python train.py --arch="conformer" --model="self-supervised audio encoder (BEST-RQ)" --dataset="synthesized solo parts of chorales (CocoChorales)" --train_examples=39062 --n_mels=64 --hop_length=160 --input="mfcc" --win_length=512 --codebook_size=1024 --mask_prob=0.08 --norm="layernorm" --hidden_act="relu" --mlp_ratio=3 --head_dim=64 --fused_qkv=true --qk_norm=true --inner_norm=false --moe="top_k" --drop_path=0.15 --num_experts=8 --moe_every=1 --expert_mlp_ratio=0.25 --experts_per_token=2 --shared_expert=false --subsampling=4 --layers=14 --width=192 --positions="learned" --kernel_size=15 --residual_init="none" --optimizer="soap" --beta2=0.99 --learning_rate=0.0028 --beta1=0.95 --shampoo_beta=0.99 --eps=1e-08 --precondition_frequency=20 --max_precond_dim=512 --one_sided=false --adamw_lr_other_params=0.0018 --max_grad_norm=3.0 --magnitude_pruning=0.3 --max_steps=6000 --batch_size=64 --epochs=9.8 --lr_schedule="cosine" --final_lr_fraction=0 --warmup_steps=600 --weight_decay=0.09 --adamw_weight_decay_other_params=0
Rows from block 9 of a small self-supervised audio encoder (BEST-RQ), named by matrix and row number. Rows with one number belong to one neuron. Each number is 50 + 15 x the weight over its row's rms, rounded and kept within 0 to 99. All counts start at 0.
Before each neuron's rows are labels from the 100 clips, of 14976, where the neuron reaches its highest value: "strongest on" is what is common among them. Only what is clearly more common there than usual is listed. The data: synthesized solo parts of chorales (CocoChorales).
# fc1: first MLP up (model.blocks.9.ff1.fc1.weight, 576x192), inputs 0-95
# fc2: first MLP down (model.blocks.9.ff1.fc2.weight, 192x576, transposed), outputs 0-95

strongest on: note C4; note D4; cello; viola
fc1.523:66 26 50 50 33 44 50 50 54 50 50 64 83 50 44 31 50 50 58 18 50 29 63 43 30 50 50 43 69 37 32 52 50 50 33 21 89 36 52 65 63 50 75 64 27 67 50 65 54 40 50 58 56 32 27 50 55 50 59 41 31 50 50 50 46 85 50 78 44 52 61 23 35 50 59 50 50 50 17 55 56 58 57 42 50 50 17 50 50 54 50 56 50 50 50 53
fc2.523:50 59 30 50 44 45 31 55 74 41 56 85 59 47 26 66 46 53 32 34 50 50 30 39 57 80 38 36 47 50 50 50 50 08 41 50 50 84 63 50 56 18 50 39 50 40 50 47 44 21 30 50 50 56 67 61 28 50 50 54 77 02 52 53 50 50 74 59 50 50 50 50 50 45 50 37 50 50 62 15 62 50 51 50 32 50 50 50 50 69 50 73 33 56 49 20

strongest on: cello; note F3; note A3
fc1.487:50 38 50 92 50 41 65 24 64 42 50 50 50 40 53 28 50 63 48 50 53 50 30 50 50 46 94 50 42 41 42 65 25 80 79 43 30 50 45 50 60 48 50 32 60 73 50 66 30 50 50 47 50 49 61 38 61 50 45 45 41 50 37 50 23 50 59 50 50 60 58 17 75 71 33 50 50 49 63 51 50 44 57 50 32 71 58 76 49 64 52 72 50 53 34 38
fc2.487:50 30 50 50 52 35 87 60 51 50 50 50 50 38 42 57 43 50 37 45 28 50 24 03 50 50 50 50 50 57 22 34 50 35 76 51 50 50 57 53 33 50 62 20 43 50 50 50 65 78 36 55 41 75 50 29 50 50 45 50 49 44 38 50 50 43 28 42 40 21 39 45 76 40 57 20 50 36 58 44 50 72 50 71 34 67 59 50 50 86 75 61 63 29 50 50

strongest on: note C4; note D4; cello
fc1.126:50 50 71 59 31 42 25 50 57 27 69 50 43 50 30 40 54 40 50 56 50 50 44 56 35 55 61 35 34 31 50 39 22 67 49 27 00 51 50 56 59 39 50 71 28 47 60 67 50 41 45 53 37 46 47 50 37 06 28 97 50 39 50 75 50 58 66 11 50 66 93 50 43 63 40 37 50 50 50 32 69 35 37 50 45 50 49 50 66 58 50 52 50 50 99 50
fc2.126:44 44 85 68 99 46 43 36 50 35 50 59 57 81 67 25 74 50 62 50 55 31 50 37 50 50 50 66 61 50 35 40 38 50 21 34 82 61 50 53 05 41 39 44 58 57 50 45 50 50 50 27 84 60 63 53 49 40 50 50 68 33 84 43 54 66 58 50 67 50 44 83 60 50 60 16 50 40 81 50 62 61 58 54 50 45 49 50 50 35 43 56 50 39 42 50

strongest on: cello
fc1.98:50 31 50 65 62 50 73 39 00 75 39 50 58 29 50 23 41 50 50 75 51 43 63 33 22 50 35 25 78 17 44 65 35 46 51 38 44 50 53 61 50 67 73 50 90 50 49 50 69 36 50 50 58 50 70 45 50 63 43 60 71 50 50 54 50 50 29 58 52 41 50 57 73 65 55 50 57 23 50 49 50 50 50 42 04 73 64 77 21 50 46 52 35 50 39 38
fc2.98:50 46 48 50 58 50 50 48 50 50 50 50 25 62 49 70 50 50 51 26 00 99 50 60 59 50 67 50 57 41 61 32 59 35 50 51 83 75 37 39 83 50 50 36 50 49 56 69 83 50 81 70 50 50 09 81 38 10 50 22 50 29 29 27 50 61 50 20 67 50 50 34 50 50 49 51 63 45 32 50 59 71 49 68 40 50 51 39 29 53 50 54 37 59 24 37

strongest on: note C4; note A#3; bassoon; note C#4
fc1.267:51 50 99 63 45 50 28 50 59 50 50 72 46 67 50 43 50 50 63 71 50 50 34 38 42 34 44 33 55 41 39 50 48 81 41 17 50 33 34 50 66 26 58 50 41 54 21 50 69 50 53 60 32 50 47 31 50 50 58 83 58 37 50 72 16 50 75 41 52 62 66 55 57 50 35 50 50 38 52 65 50 50 50 70 55 50 53 50 50 65 50 76 56 50 32 50
fc2.267:25 35 81 45 76 52 50 44 50 68 30 52 83 48 38 07 50 50 28 50 43 36 50 50 50 71 50 27 50 50 47 78 50 21 50 50 70 50 39 50 36 56 19 50 34 67 32 38 55 45 40 40 54 45 71 50 42 50 64 37 69 38 64 27 43 50 47 50 28 30 30 37 84 27 72 00 45 72 54 50 41 37 29 34 75 50 65 48 38 68 53 57 48 33 71 32

strongest on: cello; note A#4; note D#3; viola
fc1.40:69 44 81 53 38 50 50 26 37 33 38 50 53 50 60 50 50 50 16 50 50 50 50 50 50 46 50 62 79 29 86 41 37 58 59 50 28 79 50 50 50 50 67 50 50 50 48 50 65 62 50 50 50 50 50 50 70 23 42 75 35 50 39 39 61 50 50 52 77 64 50 58 50 50 50 50 20 21 71 50 36 50 29 26 61 35 50 50 50 61 50 16 26 56 50 27
fc2.40:50 50 43 50 29 50 50 62 28 50 50 50 16 50 50 82 30 75 50 50 68 41 66 43 30 50 50 43 54 50 65 50 78 50 23 58 66 50 50 50 39 50 49 56 61 34 76 53 42 81 07 70 54 51 72 50 50 50 41 41 44 50 43 78 40 11 50 26 68 50 35 25 50 50 48 39 50 50 50 50 50 50 50 50 71 69 50 50 78 41 50 57 99 50 50 50

strongest on: note C4; cello; note D4; clarinet
fc1.180:14 50 50 52 73 50 29 68 57 50 22 55 52 49 50 50 50 64 50 74 36 49 50 70 57 34 38 50 66 60 50 47 55 20 33 38 50 61 50 50 47 43 64 35 30 50 50 72 56 48 78 50 71 37 67 70 56 50 50 60 33 33 34 78 50 29 50 45 27 39 50 64 34 10 54 50 12 50 50 47 16 43 50 54 41 50 30 19 50 33 50 61 49 58 50 38
fc2.180:38 69 50 77 66 58 50 39 67 50 44 50 50 25 60 31 50 50 65 46 50 16 33 50 28 56 56 20 49 59 42 96 28 50 50 61 35 33 68 50 51 50 50 48 47 50 53 34 18 43 58 51 50 38 48 50 33 40 62 53 50 37 93 18 52 71 57 71 15 50 30 44 48 39 56 31 50 56 50 69 67 50 42 22 74 66 75 59 49 50 67 52 38 40 55 58

strongest on: note C4; bassoon; note A#3; note C#4
fc1.486:44 33 84 50 50 47 18 74 65 29 36 55 64 52 35 50 45 34 65 50 64 50 50 25 64 38 75 50 70 32 39 60 09 91 72 43 50 64 42 50 30 47 63 50 55 45 50 30 36 29 52 33 51 50 64 46 39 44 57 58 53 62 50 78 36 50 50 50 38 50 99 50 50 40 54 50 50 50 52 50 50 50 63 47 65 31 52 39 46 36 59 50 43 54 26 95
fc2.486:38 66 51 50 71 81 49 40 50 48 40 38 79 42 28 50 66 50 56 31 57 30 45 65 16 43 50 14 50 50 50 63 23 37 50 69 48 67 50 73 50 37 50 42 61 48 73 31 69 50 12 39 77 50 42 50 36 35 50 50 50 50 76 33 50 50 61 18 42 16 23 61 41 50 50 30 47 54 55 62 74 31 26 40 80 40 70 33 54 38 55 66 50 33 42 63

strongest on: cello; note A3; note G3; note A#3
fc1.292:50 32 33 50 40 35 42 29 50 50 60 41 24 67 31 40 76 50 46 50 21 41 35 50 50 50 59 79 23 47 50 50 41 36 52 76 21 51 50 66 44 50 50 50 64 50 21 50 50 85 56 71 50 44 28 31 31 31 57 67 50 63 52 50 46 50 47 75 62 58 50 43 58 84 50 50 55 50 86 50 62 49 75 41 49 50 40 40 50 50 62 50 55 61 50 78
fc2.292:26 61 47 65 50 17 57 25 68 69 17 52 31 59 79 35 50 45 90 50 34 76 49 43 43 50 68 50 43 50 50 56 73 59 20 50 50 50 83 56 58 20 49 51 55 21 55 62 69 61 50 21 35 17 49 50 33 70 58 21 51 49 50 66 63 50 50 70 71 39 66 52 50 46 34 65 67 50 72 29 39 50 95 50 52 83 63 50 50 65 50 59 50 39 52 50

strongest on: cello; note A3; note B3
fc1.522:41 50 39 50 50 40 49 50 50 50 51 50 63 28 42 50 30 50 46 86 61 41 28 50 50 64 38 64 70 68 52 48 50 22 34 60 45 76 65 73 67 54 45 35 44 36 38 54 69 50 45 90 36 50 08 50 59 50 50 50 30 50 80 34 46 61 50 35 46 56 33 41 54 19 50 50 61 50 35 26 20 78 34 44 48 50 54 15 50 50 50 63 50 29 49 50
fc2.522:73 34 55 37 62 58 50 37 50 05 63 50 21 41 44 42 83 27 43 39 48 56 67 50 23 59 45 50 50 50 47 50 46 50 41 40 60 43 50 59 50 15 50 50 40 50 41 50 80 50 46 37 50 62 44 50 50 64 50 50 67 25 08 28 50 43 81 50 59 44 26 50 49 50 29 50 42 31 27 21 54 50 50 50 28 59 51 56 50 23 70 62 68 69 67 53

strongest on: cello; note A3; note D4
fc1.457:40 60 50 50 50 27 73 48 22 50 37 50 52 65 26 50 99 29 29 50 67 50 43 82 50 50 50 25 50 62 59 69 50 24 61 32 44 48 50 50 64 50 50 32 34 27 50 29 36 33 50 40 61 47 50 66 75 68 29 50 50 50 21 10 32 42 39 64 21 50 50 44 50 50 50 50 50 64 40 53 50 50 34 50 25 72 59 42 50 50 50 50 50 70 56 65
fc2.457:50 50 50 50 41 44 11 50 56 50 50 36 59 50 13 50 34 44 28 50 55 50 68 50 50 83 50 61 23 50 50 48 81 50 39 76 50 65 38 50 30 32 09 75 50 37 57 29 50 50 51 42 12 32 07 47 38 38 50 50 27 53 63 50 28 50 41 42 46 50 39 58 31 50 50 34 59 66 34 73 27 50 50 52 42 21 76 50 47 68 50 64 38 50 50 50

strongest on: cello; note C#4; note D#4
fc1.222:50 19 50 50 48 50 71 65 35 50 19 51 65 50 44 42 55 52 58 70 50 70 50 77 70 73 62 67 43 50 60 73 29 50 50 50 47 78 50 71 21 30 43 99 72 50 33 56 78 61 40 50 43 50 52 14 51 66 27 50 58 52 50 66 26 37 37 50 58 50 36 62 37 50 23 50 50 41 50 55 63 54 15 50 36 50 75 50 68 50 77 50 68 48 57 67
fc2.222:00 67 49 39 50 38 72 42 50 50 50 61 50 50 41 66 90 71 26 40 43 50 44 50 43 50 50 61 47 50 50 30 35 34 60 30 50 50 53 52 28 50 74 49 50 39 58 59 57 69 64 17 52 45 39 41 32 33 41 50 33 33 46 24 45 56 26 63 50 61 87 50 50 50 49 50 50 57 50 32 25 48 64 51 50 40 50 50 50 66 54 47 50 80 38 18

strongest on: note C4; note D4; note A#3; bassoon
fc1.50:60 50 76 50 37 49 45 50 65 25 33 50 59 66 30 23 31 56 61 47 76 08 61 50 47 52 32 62 61 50 50 50 17 63 49 46 49 64 63 45 50 33 72 78 50 50 50 39 70 50 57 50 22 24 46 35 53 34 40 40 66 44 35 40 47 66 62 32 61 52 76 50 39 58 44 21 65 50 66 31 44 32 50 60 38 50 63 57 61 50 50 69 62 75 58 50
fc2.50:41 40 48 50 65 50 50 41 50 57 50 50 62 46 52 50 50 26 50 40 54 58 50 50 50 58 36 54 50 50 50 50 28 19 50 56 50 60 32 50 50 25 50 71 47 50 50 40 36 36 51 31 61 35 50 61 43 50 56 42 50 08 79 50 50 43 50 50 03 50 22 41 53 29 50 15 53 24 65 50 45 50 50 50 55 75 50 55 66 59 67 75 75 48 50 36

strongest on: note C4; cello; note B3; note A#3
fc1.85:50 84 50 34 55 25 50 50 50 79 56 50 30 49 63 56 24 46 50 45 48 37 50 63 41 50 58 49 43 25 53 46 50 50 50 26 50 63 38 37 50 69 58 46 50 56 57 54 50 55 50 50 44 50 50 56 71 31 77 50 50 54 67 50 38 58 50 17 50 66 50 71 48 54 50 50 21 50 52 61 48 50 50 50 73 36 03 68 12 36 50 49 95 51 50 50
fc2.85:52 50 50 65 00 56 02 50 50 50 61 33 94 45 37 60 66 62 50 66 59 50 50 50 89 66 72 50 81 66 50 77 35 73 50 56 56 50 64 11 50 39 52 50 62 50 61 30 74 50 50 19 43 26 30 66 47 52 50 54 42 69 56 78 66 35 53 50 50 50 73 30 50 56 71 68 75 71 50 31 33 50 40 50 52 50 50 31 52 50 34 50 44 49 50 70