config.toml
arch = "conformer"
codebook_size = 1024
mask_prob = 0.08
norm = "layernorm"
inner_norm = false
moe_every = 1
experts_per_token = 2
subsampling = 4
layers = 14
positions = "learned"
one_sided = false
grad_clip = 3.0
lr_schedule = "cosine"
final_lr_fraction = 0
Rows from block 3 of a small self-supervised audio encoder (BEST-RQ), named by matrix and row number. Rows with one number within an expert belong to one neuron, the router's apart. Each number is 500 + 50 x the weight over its row's rms, rounded and kept within 0 to 999. All counts start at 0. Numbers have three digits each. After the name is the row's rms in percent of the matrix's.
Before each expert's rows are labels from the 100 clips, of 14976, where the router gives the expert most weight on average: "lies over" is the class under the peak. Only what is clearly more common there than usual is listed. The data: synthesized solo parts of chorales (CocoChorales). In brackets: how many of the 100.
# router: router (model.blocks.3.mlp.router.weight, 8x192, trained with AdamW), inputs 128-191
# up: expert up (model.blocks.3.mlp.up, 8x48x192), inputs 128-191
# down: expert down (model.blocks.3.mlp.down, 8x192x48, transposed), outputs 128-191

# expert 2
lies over: B3 (59)
router.2 103:494513489471557514628516477541464494454445592543500445501544567453551418551559513494579587525422510486490564446462599476499491528560576480374542512488402373458482531437473497478498437497488585
up.0 105:448537594405545500519513500542604500448445419500500500440585519500563418531500506505501506536477526478564496500528402443513464617500500421433500392500427450558553577571500497485500494394500618
down.0 107:508542445411442430514474500511500520500553583518515500500429506545500500446512490500579500425453399377500479500498504589484543449619500591571546500503468511556450488500500500559513576366482475
up.1 105:500434500527540461499587500540500529532546592456612526500515500500456431500610500530540500456435428475431558477602605575507500500478478424533434463499500446539500458500461500372427570454456536
down.1 102:450421469389438514492455500443536432502435535541500602586438439500535500430500500376476574564540500500500413500492500567500500500546473500479500513576594500603561500413453440571535572500486611
up.2 103:445418532500500541432457605518556500542495551535477515517471513579500485411543533431500484500569466450367520504571533477404416500500528486557508559500437405440427496453540500500436468418539519
down.2 101:402456496523500619584486500500500528485538500492540500528589586500500484566466432593560572476455528516500565489426522586446526461500546515500534441537428500521500462500500498551618500454528552
up.3 101:500425497500574567431500500500547531573500590560427594500479500466561503528500455415612477500500425425500451500538500500623424500477500427467475399500424436500444638511433562487479500500542454
down.3 100:500485449500520500543476506638500443534552500458574500484587500541434438500531440510500500469379527606413547454611535579448500468442592547425500578500449500522515500447500578431618471506313479
up.4 099:471598500500503536519500507471449472500541537471500478419651576500568500522432439500507500500408565405500379500500500500500500500500601500500500433516500455500404500423535401468487500500527592
down.4 102:472500490573584401523601500595585500446572490562446545494420540425529476568575555442508485500511553468500531614500501599488537539555500425515552478462550549595500457508445500500500523493500449
up.5 100:510610495534500429500500517540413578529529410470558500457500584499571549500536491500500500500371500517676498363500520442500560419500449513500500445500500439411443500484500441500465500550591500
down.5 096:560416494459583500628424500500491500496425486532500492489500428627438492520503542544533500500488477396414487500500445503447429562406500655475434500500500554416575500500500447639391500544505474
up.6 099:500500549375491489674450500537496568500451500500359581500461459598500500319500534464448500500538500416505537500500505443451486500600547555500395533407501530482429510384500500500500448500475500
down.6 102:572512577500469500469536477429440406475572500567521400500423500505500521572444444449529539454570526500500488417453500551565500463411408415593500500500363535507421614500438477485554553591500500
up.7 113:486500549473541429473540482427500453496370562432500513500501568500491596418429594546547500500500500488498491527423500475489452535516500422500433425500647379420481500579543500547563430415500417
down.7 102:517500515523439404500500556596500506468521527500493566480490563528500444485514546500525523441407522520421438500500401500541526500500649500500500500464500500500531517500440599523500470411362441

# expert 1
lies over: A#4 (27)
router.1 096:510426456582486594431476483582483546454437476487427489547541487486425419494461503598494470595506443546573442453482507524540428453485466515573472472502492549491448550531551523479502560505472426
up.0 109:487500511508528466554473418380468517499477538471466558601508508500500500500554543596581525547457385549506500554500438388492500510511503500446518500536530544533465432568500466507543444452454500
down.0 112:555490518493379559481594479395500472587464500500601565509528354460500548594623436500431500409611478453471543413453500442409431474502596492534437493457489490500588500423439500500553500476460500
up.1 104:384500416365500500500577480563532521411573611500500492500500451471502645511500444489500500498469466510534603446440500573463520581504500518555405550524528394524433479418500500431500531540530384
down.1 097:555495530500557488500583466482416531500500500548459483500483477500476450533500500500448466555564512428500544500622500544524569471500411453526417500453500540553379404500500500462500500500584474
up.2 104:500506500510505516528459439575500513500404513459500559500596543555434448535600515483459500513517435481482421413500480533500426500488482500524471486456473451515477533465447480500500500511479499
down.2 105:513404483500464600500543532540500424500500526533556500468492444500500565453500531458504534580432577414500500470428600406435535401500399515430549471455468463414433500482524540451474523500427407
up.3 088:500500597500500585580500501500500537502558472593500547515487500555446500500486500440477512479425592634500532526500561567500500449500610500500478480512500526536423500472500500500500601442505435
down.3 094:449436422533555527406532500447562500378505500482547500566417500474500526538500562651500576500500500438555570559401500488474519558524500458500442440485500500500605512498461545544485406468593480
up.4 100:512484608530500500464480541500491461513500500567496511500493521500506423500634434574441445500500424485500436527481529446526526500455533500500500408500500558500450500462570475384463489444560558
down.4 092:500452493441437490570513500450500500459500483426500500556482415433556520543618537500564548500449508500554500459503477500588500447500519458581541526500500654500500500448500421440506591513483435
up.5 099:494500500442540497485461540456483532565500542494457511450491413628542500500500483466500391491531426429500500474388527591640553500500489457490465415353540575500486589443501577500533496388452500
down.5 098:581598543548500500500500500497520434500509458464500586500540557500500461454433500500553455508444500511539500516462558528500492526567500550609500630500478482500550485546362564437449511500462391
up.6 097:501584435500536457561500465494517500547504548426556558397535418501396449500429544506449432500500467466500560455500495500580500488417490434500500502500515431550582500476500437500459585500604500
down.6 098:500370500500394490407423432500552489464500458534427490473597500500500550500545500394445461423444500500500522471508500500500500500500500588415493501467500492500532525545472500491500527567500610
up.7 096:523414500451500500561543541508561500422500473483535373521525635433500530506500438474500529500500500579523500545512500542500560500500570500533440484460500500593500428431493500470516506500500536
down.7 094:396500495500500500466510419480465517602500500532500541500539500520500500488500446570545592564462500407580500500398500568462576514500523500548368453500487571542400558561500465573427500500495517

# expert 4
lies over: F4 (69); D3 (27)
router.4 096:490474611389433466419401551477476542575496548513533413545541448522473536484492452572402457433555453598484508519471540466456491480534538366500536474539554557459507489567389484432512501530548530
up.0 099:510416500500500500500546435500500485500497471459500564389500435520500601500499567405500560500586476574502416500500483483543449516575500500489449500526572500474442516554388533500474500617485500
down.0 097:500461437422605562564500407557501549433599454537425405513463542527446542500396392580509595500500500449500515537500500585500434487398500500500505500504463499561450499474500512447476498500474500
up.1 105:500557500447500500469521510482500526555500543500500422500499553522462500456500467609413500416559438536660491501466576491500415530500378500500500500500520543549452500582476500500514500437449575
down.1 103:500435594461488500616488500501543526467525432517500522526571530552500477548404433383466470530500532546443386445573402500524500501559500444612522461454500500500448500506552606484363437558467473
up.2 101:494500529500512500492537500541532500500455615500500500529500542500518547444430500453376587350500500528500500500420524401542526485500486515465474513496500487500594500410575446500500500500371403
down.2 099:401538500535457429524541549500500500549521514500539500471459425500413494566521500500523500500417403456534479571514483471560593498442536500443606500500531416500475440594442500484415441552446535
up.3 107:461500498500500471561500539401500544537500387482612500416526577448537500500480449446599465448424627524426517567480500500509476443500590516442608517591493566498537500500412500536501551534465500
down.3 098:567538512556494461500403500500433500570428567571500529448481407500571500547460500500504573480551500500520472500454506559500516500483511500462340567507500420368500500504608512500500667408500509
up.4 095:462485402500500443445528343500500390565528421500423500500500501494552500516545521586500500485549427606504538524579547500574427498500517389500500390500500467402543500433500499521500489521500500
down.4 095:562567445516544588500433552500500410548500612493500583515549500500500500500500500422500473521587653594562500500478430500454502469570491635500429500500473530500583510452500500519447500500445500
up.5 095:567388597522539545492492594428502437454500560497500445500453571543500440466500500500483500604500523500493576500428500500367484498547621500500584453575500536411514520453517411471527500500447530
down.5 098:447540472500500495488500392537500573500500631500500468500500500500517444529523500405500500473499500520579481485545500500496541422452529507463476540500557461469563554598387561485540549430571506
up.6 106:468500422374457466500485507518379398521556486543544500460559447402500500406545530500457567502481493500607502554405450500419500500403472496590451500508500442500500500500457580500466509436520544
down.6 104:574485520500552500470500500450539468617453524500550573577500519619640510549422475537563472449500401455428455549497457500500564482545472450417500471581500500437500513500524474500498500554500544
up.7 103:434459500500500500556500516472500547477500557500569503500485576535453584459500364588500512524645538500467456524485530500461557506590514500556578557497500586500521444517483452465481500428500618
down.7 096:500500514500500500469438522510507500487553500600370449500542500553435535474488574437500454500500451440594535500506500500556543458420576500500500500508594476451570500546500491414534566558436477

# expert 6
lies over: C#5 (38); C#3 (34)
router.6 096:519590468538517579585440518484508532482545564455485504568557548509411495420453454455467471498556463450525473571532490566407466470560566440512441498478443533431477539513415549501555484654550453
up.0 108:500500500500500491604536500500500500500500500532500500500475500546481500500432536500447500534592500500445343478500500477500500501451444500422420454522558500497406389500527450500365500551407375
down.0 108:500430389527455534480500469540564476441563455560451533451500452402462407447500497527500500561463561461500449559381500500538566498500467482474500473500500500521527550500500557444541511500500569
up.1 087:500572500544552500555542543524494560552500500476493627498500556578500444457500448500561454500500500500501572500435500521480500500500500500461564500554500584524520525443500500501530480597517627
down.1 091:407500583615536544440500500500403534500420538500408400537455500550543519500500500500582539500584557500500604459500510396500430512409515600424450570500417461587452514500393500556420508568500395
up.2 102:452451500500577500500582455465440420543500500500500500510547548490622505500500491442495456557500500481576500542613530411536500500536562500482500557500500551504468503423412551500437436500469470
down.2 099:500531500536471478402500614497534485420500574500559564525516468489440564500500500525500434438479458549375500500473499471407462419500422470464500468500559456498632500507549514570416500500500500
up.3 102:454500444599500466513479517500564576497468627499500500500503444543462618537477491500500566493528500500487533500436427491437500614486500411591597442500589500401489453564626494500500524546500500
down.3 095:568457417500599500500500500536418500606486434486500471500419512412439574546418500557556500556545610350532500500500500426500542473495500500500451500546500423500482596519500385624482600458500543
up.4 098:461500659500500500536500489450434447500519469500500525491442500493456550488406500526542504477441467524500465581502500523365566493489565538429500500568527500612500539526481554504500440599610500
down.4 101:553495500417482500500596500531470590500490500500456515500500468445436422500499533500415483500500500503589500462538550429516576500601531521500500452471521500494563500500539458409500500543485572
up.5 099:500479500474497514541500533515378454563500512500500440437500500500450425524519500551459479414500500412500501432520474500500488445524500500543459632500435491553517509591500406500500529500500481
down.5 104:500456610439479521500532407422500508524563426597500500500500560500500480445500500505386426500581556557500475500621544500515537500548579500552539496500500529500441500367433500539514482429420504
up.6 100:460500500546500543609500500516580465500524500406408552536500492425339490450544452428500500444573500500555564560493500548581445438471500500458510623500500433500500588487472472391419529653473567
down.6 102:500535496453459494452500500500500629500404483569429527500552500609556473500465473500618500421472424500516500477457519434438430503617500486413474442500535474500500502500516500625590498500463589
up.7 091:453498439500487529500398500378528613462485500605500462552460552500500482500459500489442607441548464448500571569500500548500507404486500474500506524489575485500418500543451452544475485497408546
down.7 094:550456500453473500448487469500449376500500521493560508500421491500500500455500412447539530449500500590470546538490599500570467532534602569481500456500472565425466502398474399528485500500500444

# expert 3
lies over: A#4 (43)
router.3 091:569451462464423489469519407481549589447571466522491403561490594520516537479487488485498440498495572454490476459600490388539494537505501504563407517499483599497425499479545561466433498361559399
up.0 103:507500500500435593500444548500500500415427377500500502488564524571448500492468500529500484572500500397500572500534573500500537500500473500437453432453476500427494586500551504525454500550581493
down.0 100:422380533524592485446500458500393500536528578546491572573500500510506500561446500524500500500552465566512500500436420500521495498541500444535599444500494504559500464543528463500545436532500413
up.1 100:483555547500541613487520571500594446467461578572475500531477500491415481485483500513456557500480314501545547515500500537544500478448420466456524605500690466459538500389499451477500500442500522
down.1 096:500500509500501620485549473500441590515500469478550512528495469531500423419507500486524479528409552500500489503500436496500500500497500500465467500559555547521501555500454423500500485552500461
up.2 102:496535488505543500411500516500500607490532513587451457500464500604618504524579605474500532614500572499486359574470437500494547454405425500499500500586523500496407500447500459500482521415601432
down.2 092:525500500535472499571472447403575484500394500500487471510541544421443500539578500471495594429500500443449500500500544500500445576635431476500444527500525515493500500500500612500548593500482500
up.3 088:550500500500618521500452479500480500573462598469500478492500500500486467478516492500480500541519500366615500500662500580574504449527585442500437539500500500482549500500500409500527500580544472
down.3 091:467430491500500448500487472571500500500476493500500577561500557560500506486501500500500500500500500635421529525500449525414494500500500618500566439500564553500609438469554500490500573572500500
up.4 101:500536468500567572358590431500500479456414500555500443528391500512603614525469504476500445366425425500500548514536500479492424576487577500561623513406520596500451424500373463546500500500500573
down.4 096:525502500500578454441435483500500553481500500500489500500454506484496500369544488506500635500554500452500481468522500500536523489599509552439445436500386386435500411574500500568500566567519500
up.5 096:393500459520490548413504500477487588484408560492426549500484470550486448603422500513385604500526435544512564448517351449438469567511477392500577555460500450500455500478553500500396500452500452
down.5 101:500500500524393598597527395404500500432354500504561505500475586426417500545533518488438451522448500537640466511575521480593438500509457521539455500500500500602521466547501500463554592572500500
up.6 098:552521587548377482500413539506434544509500528500458495563520500515471570490500431500500500523603453569500513561563462416500494500563500381462530500477550500500500394566521500521423535448446500
down.6 104:434648541500536530509475589413484436500461545500500500500494490609504493491500500477513406522532567500500557438545500500500500500463500430542542519500512473539558615502511485568500520541500576
up.7 096:500500427451500526463550391444479500530540504500528500499414500628569479500557567421477428574500497461495557500500456514500545479437500449381440615549500517401554500454399409505397461506524500
down.7 090:522535424554488446500500500478500500535500416578544500500470414444433603403481500500523527466474512556488442500500500469445500572592541486500531476369606528500435383513603627500521500500579500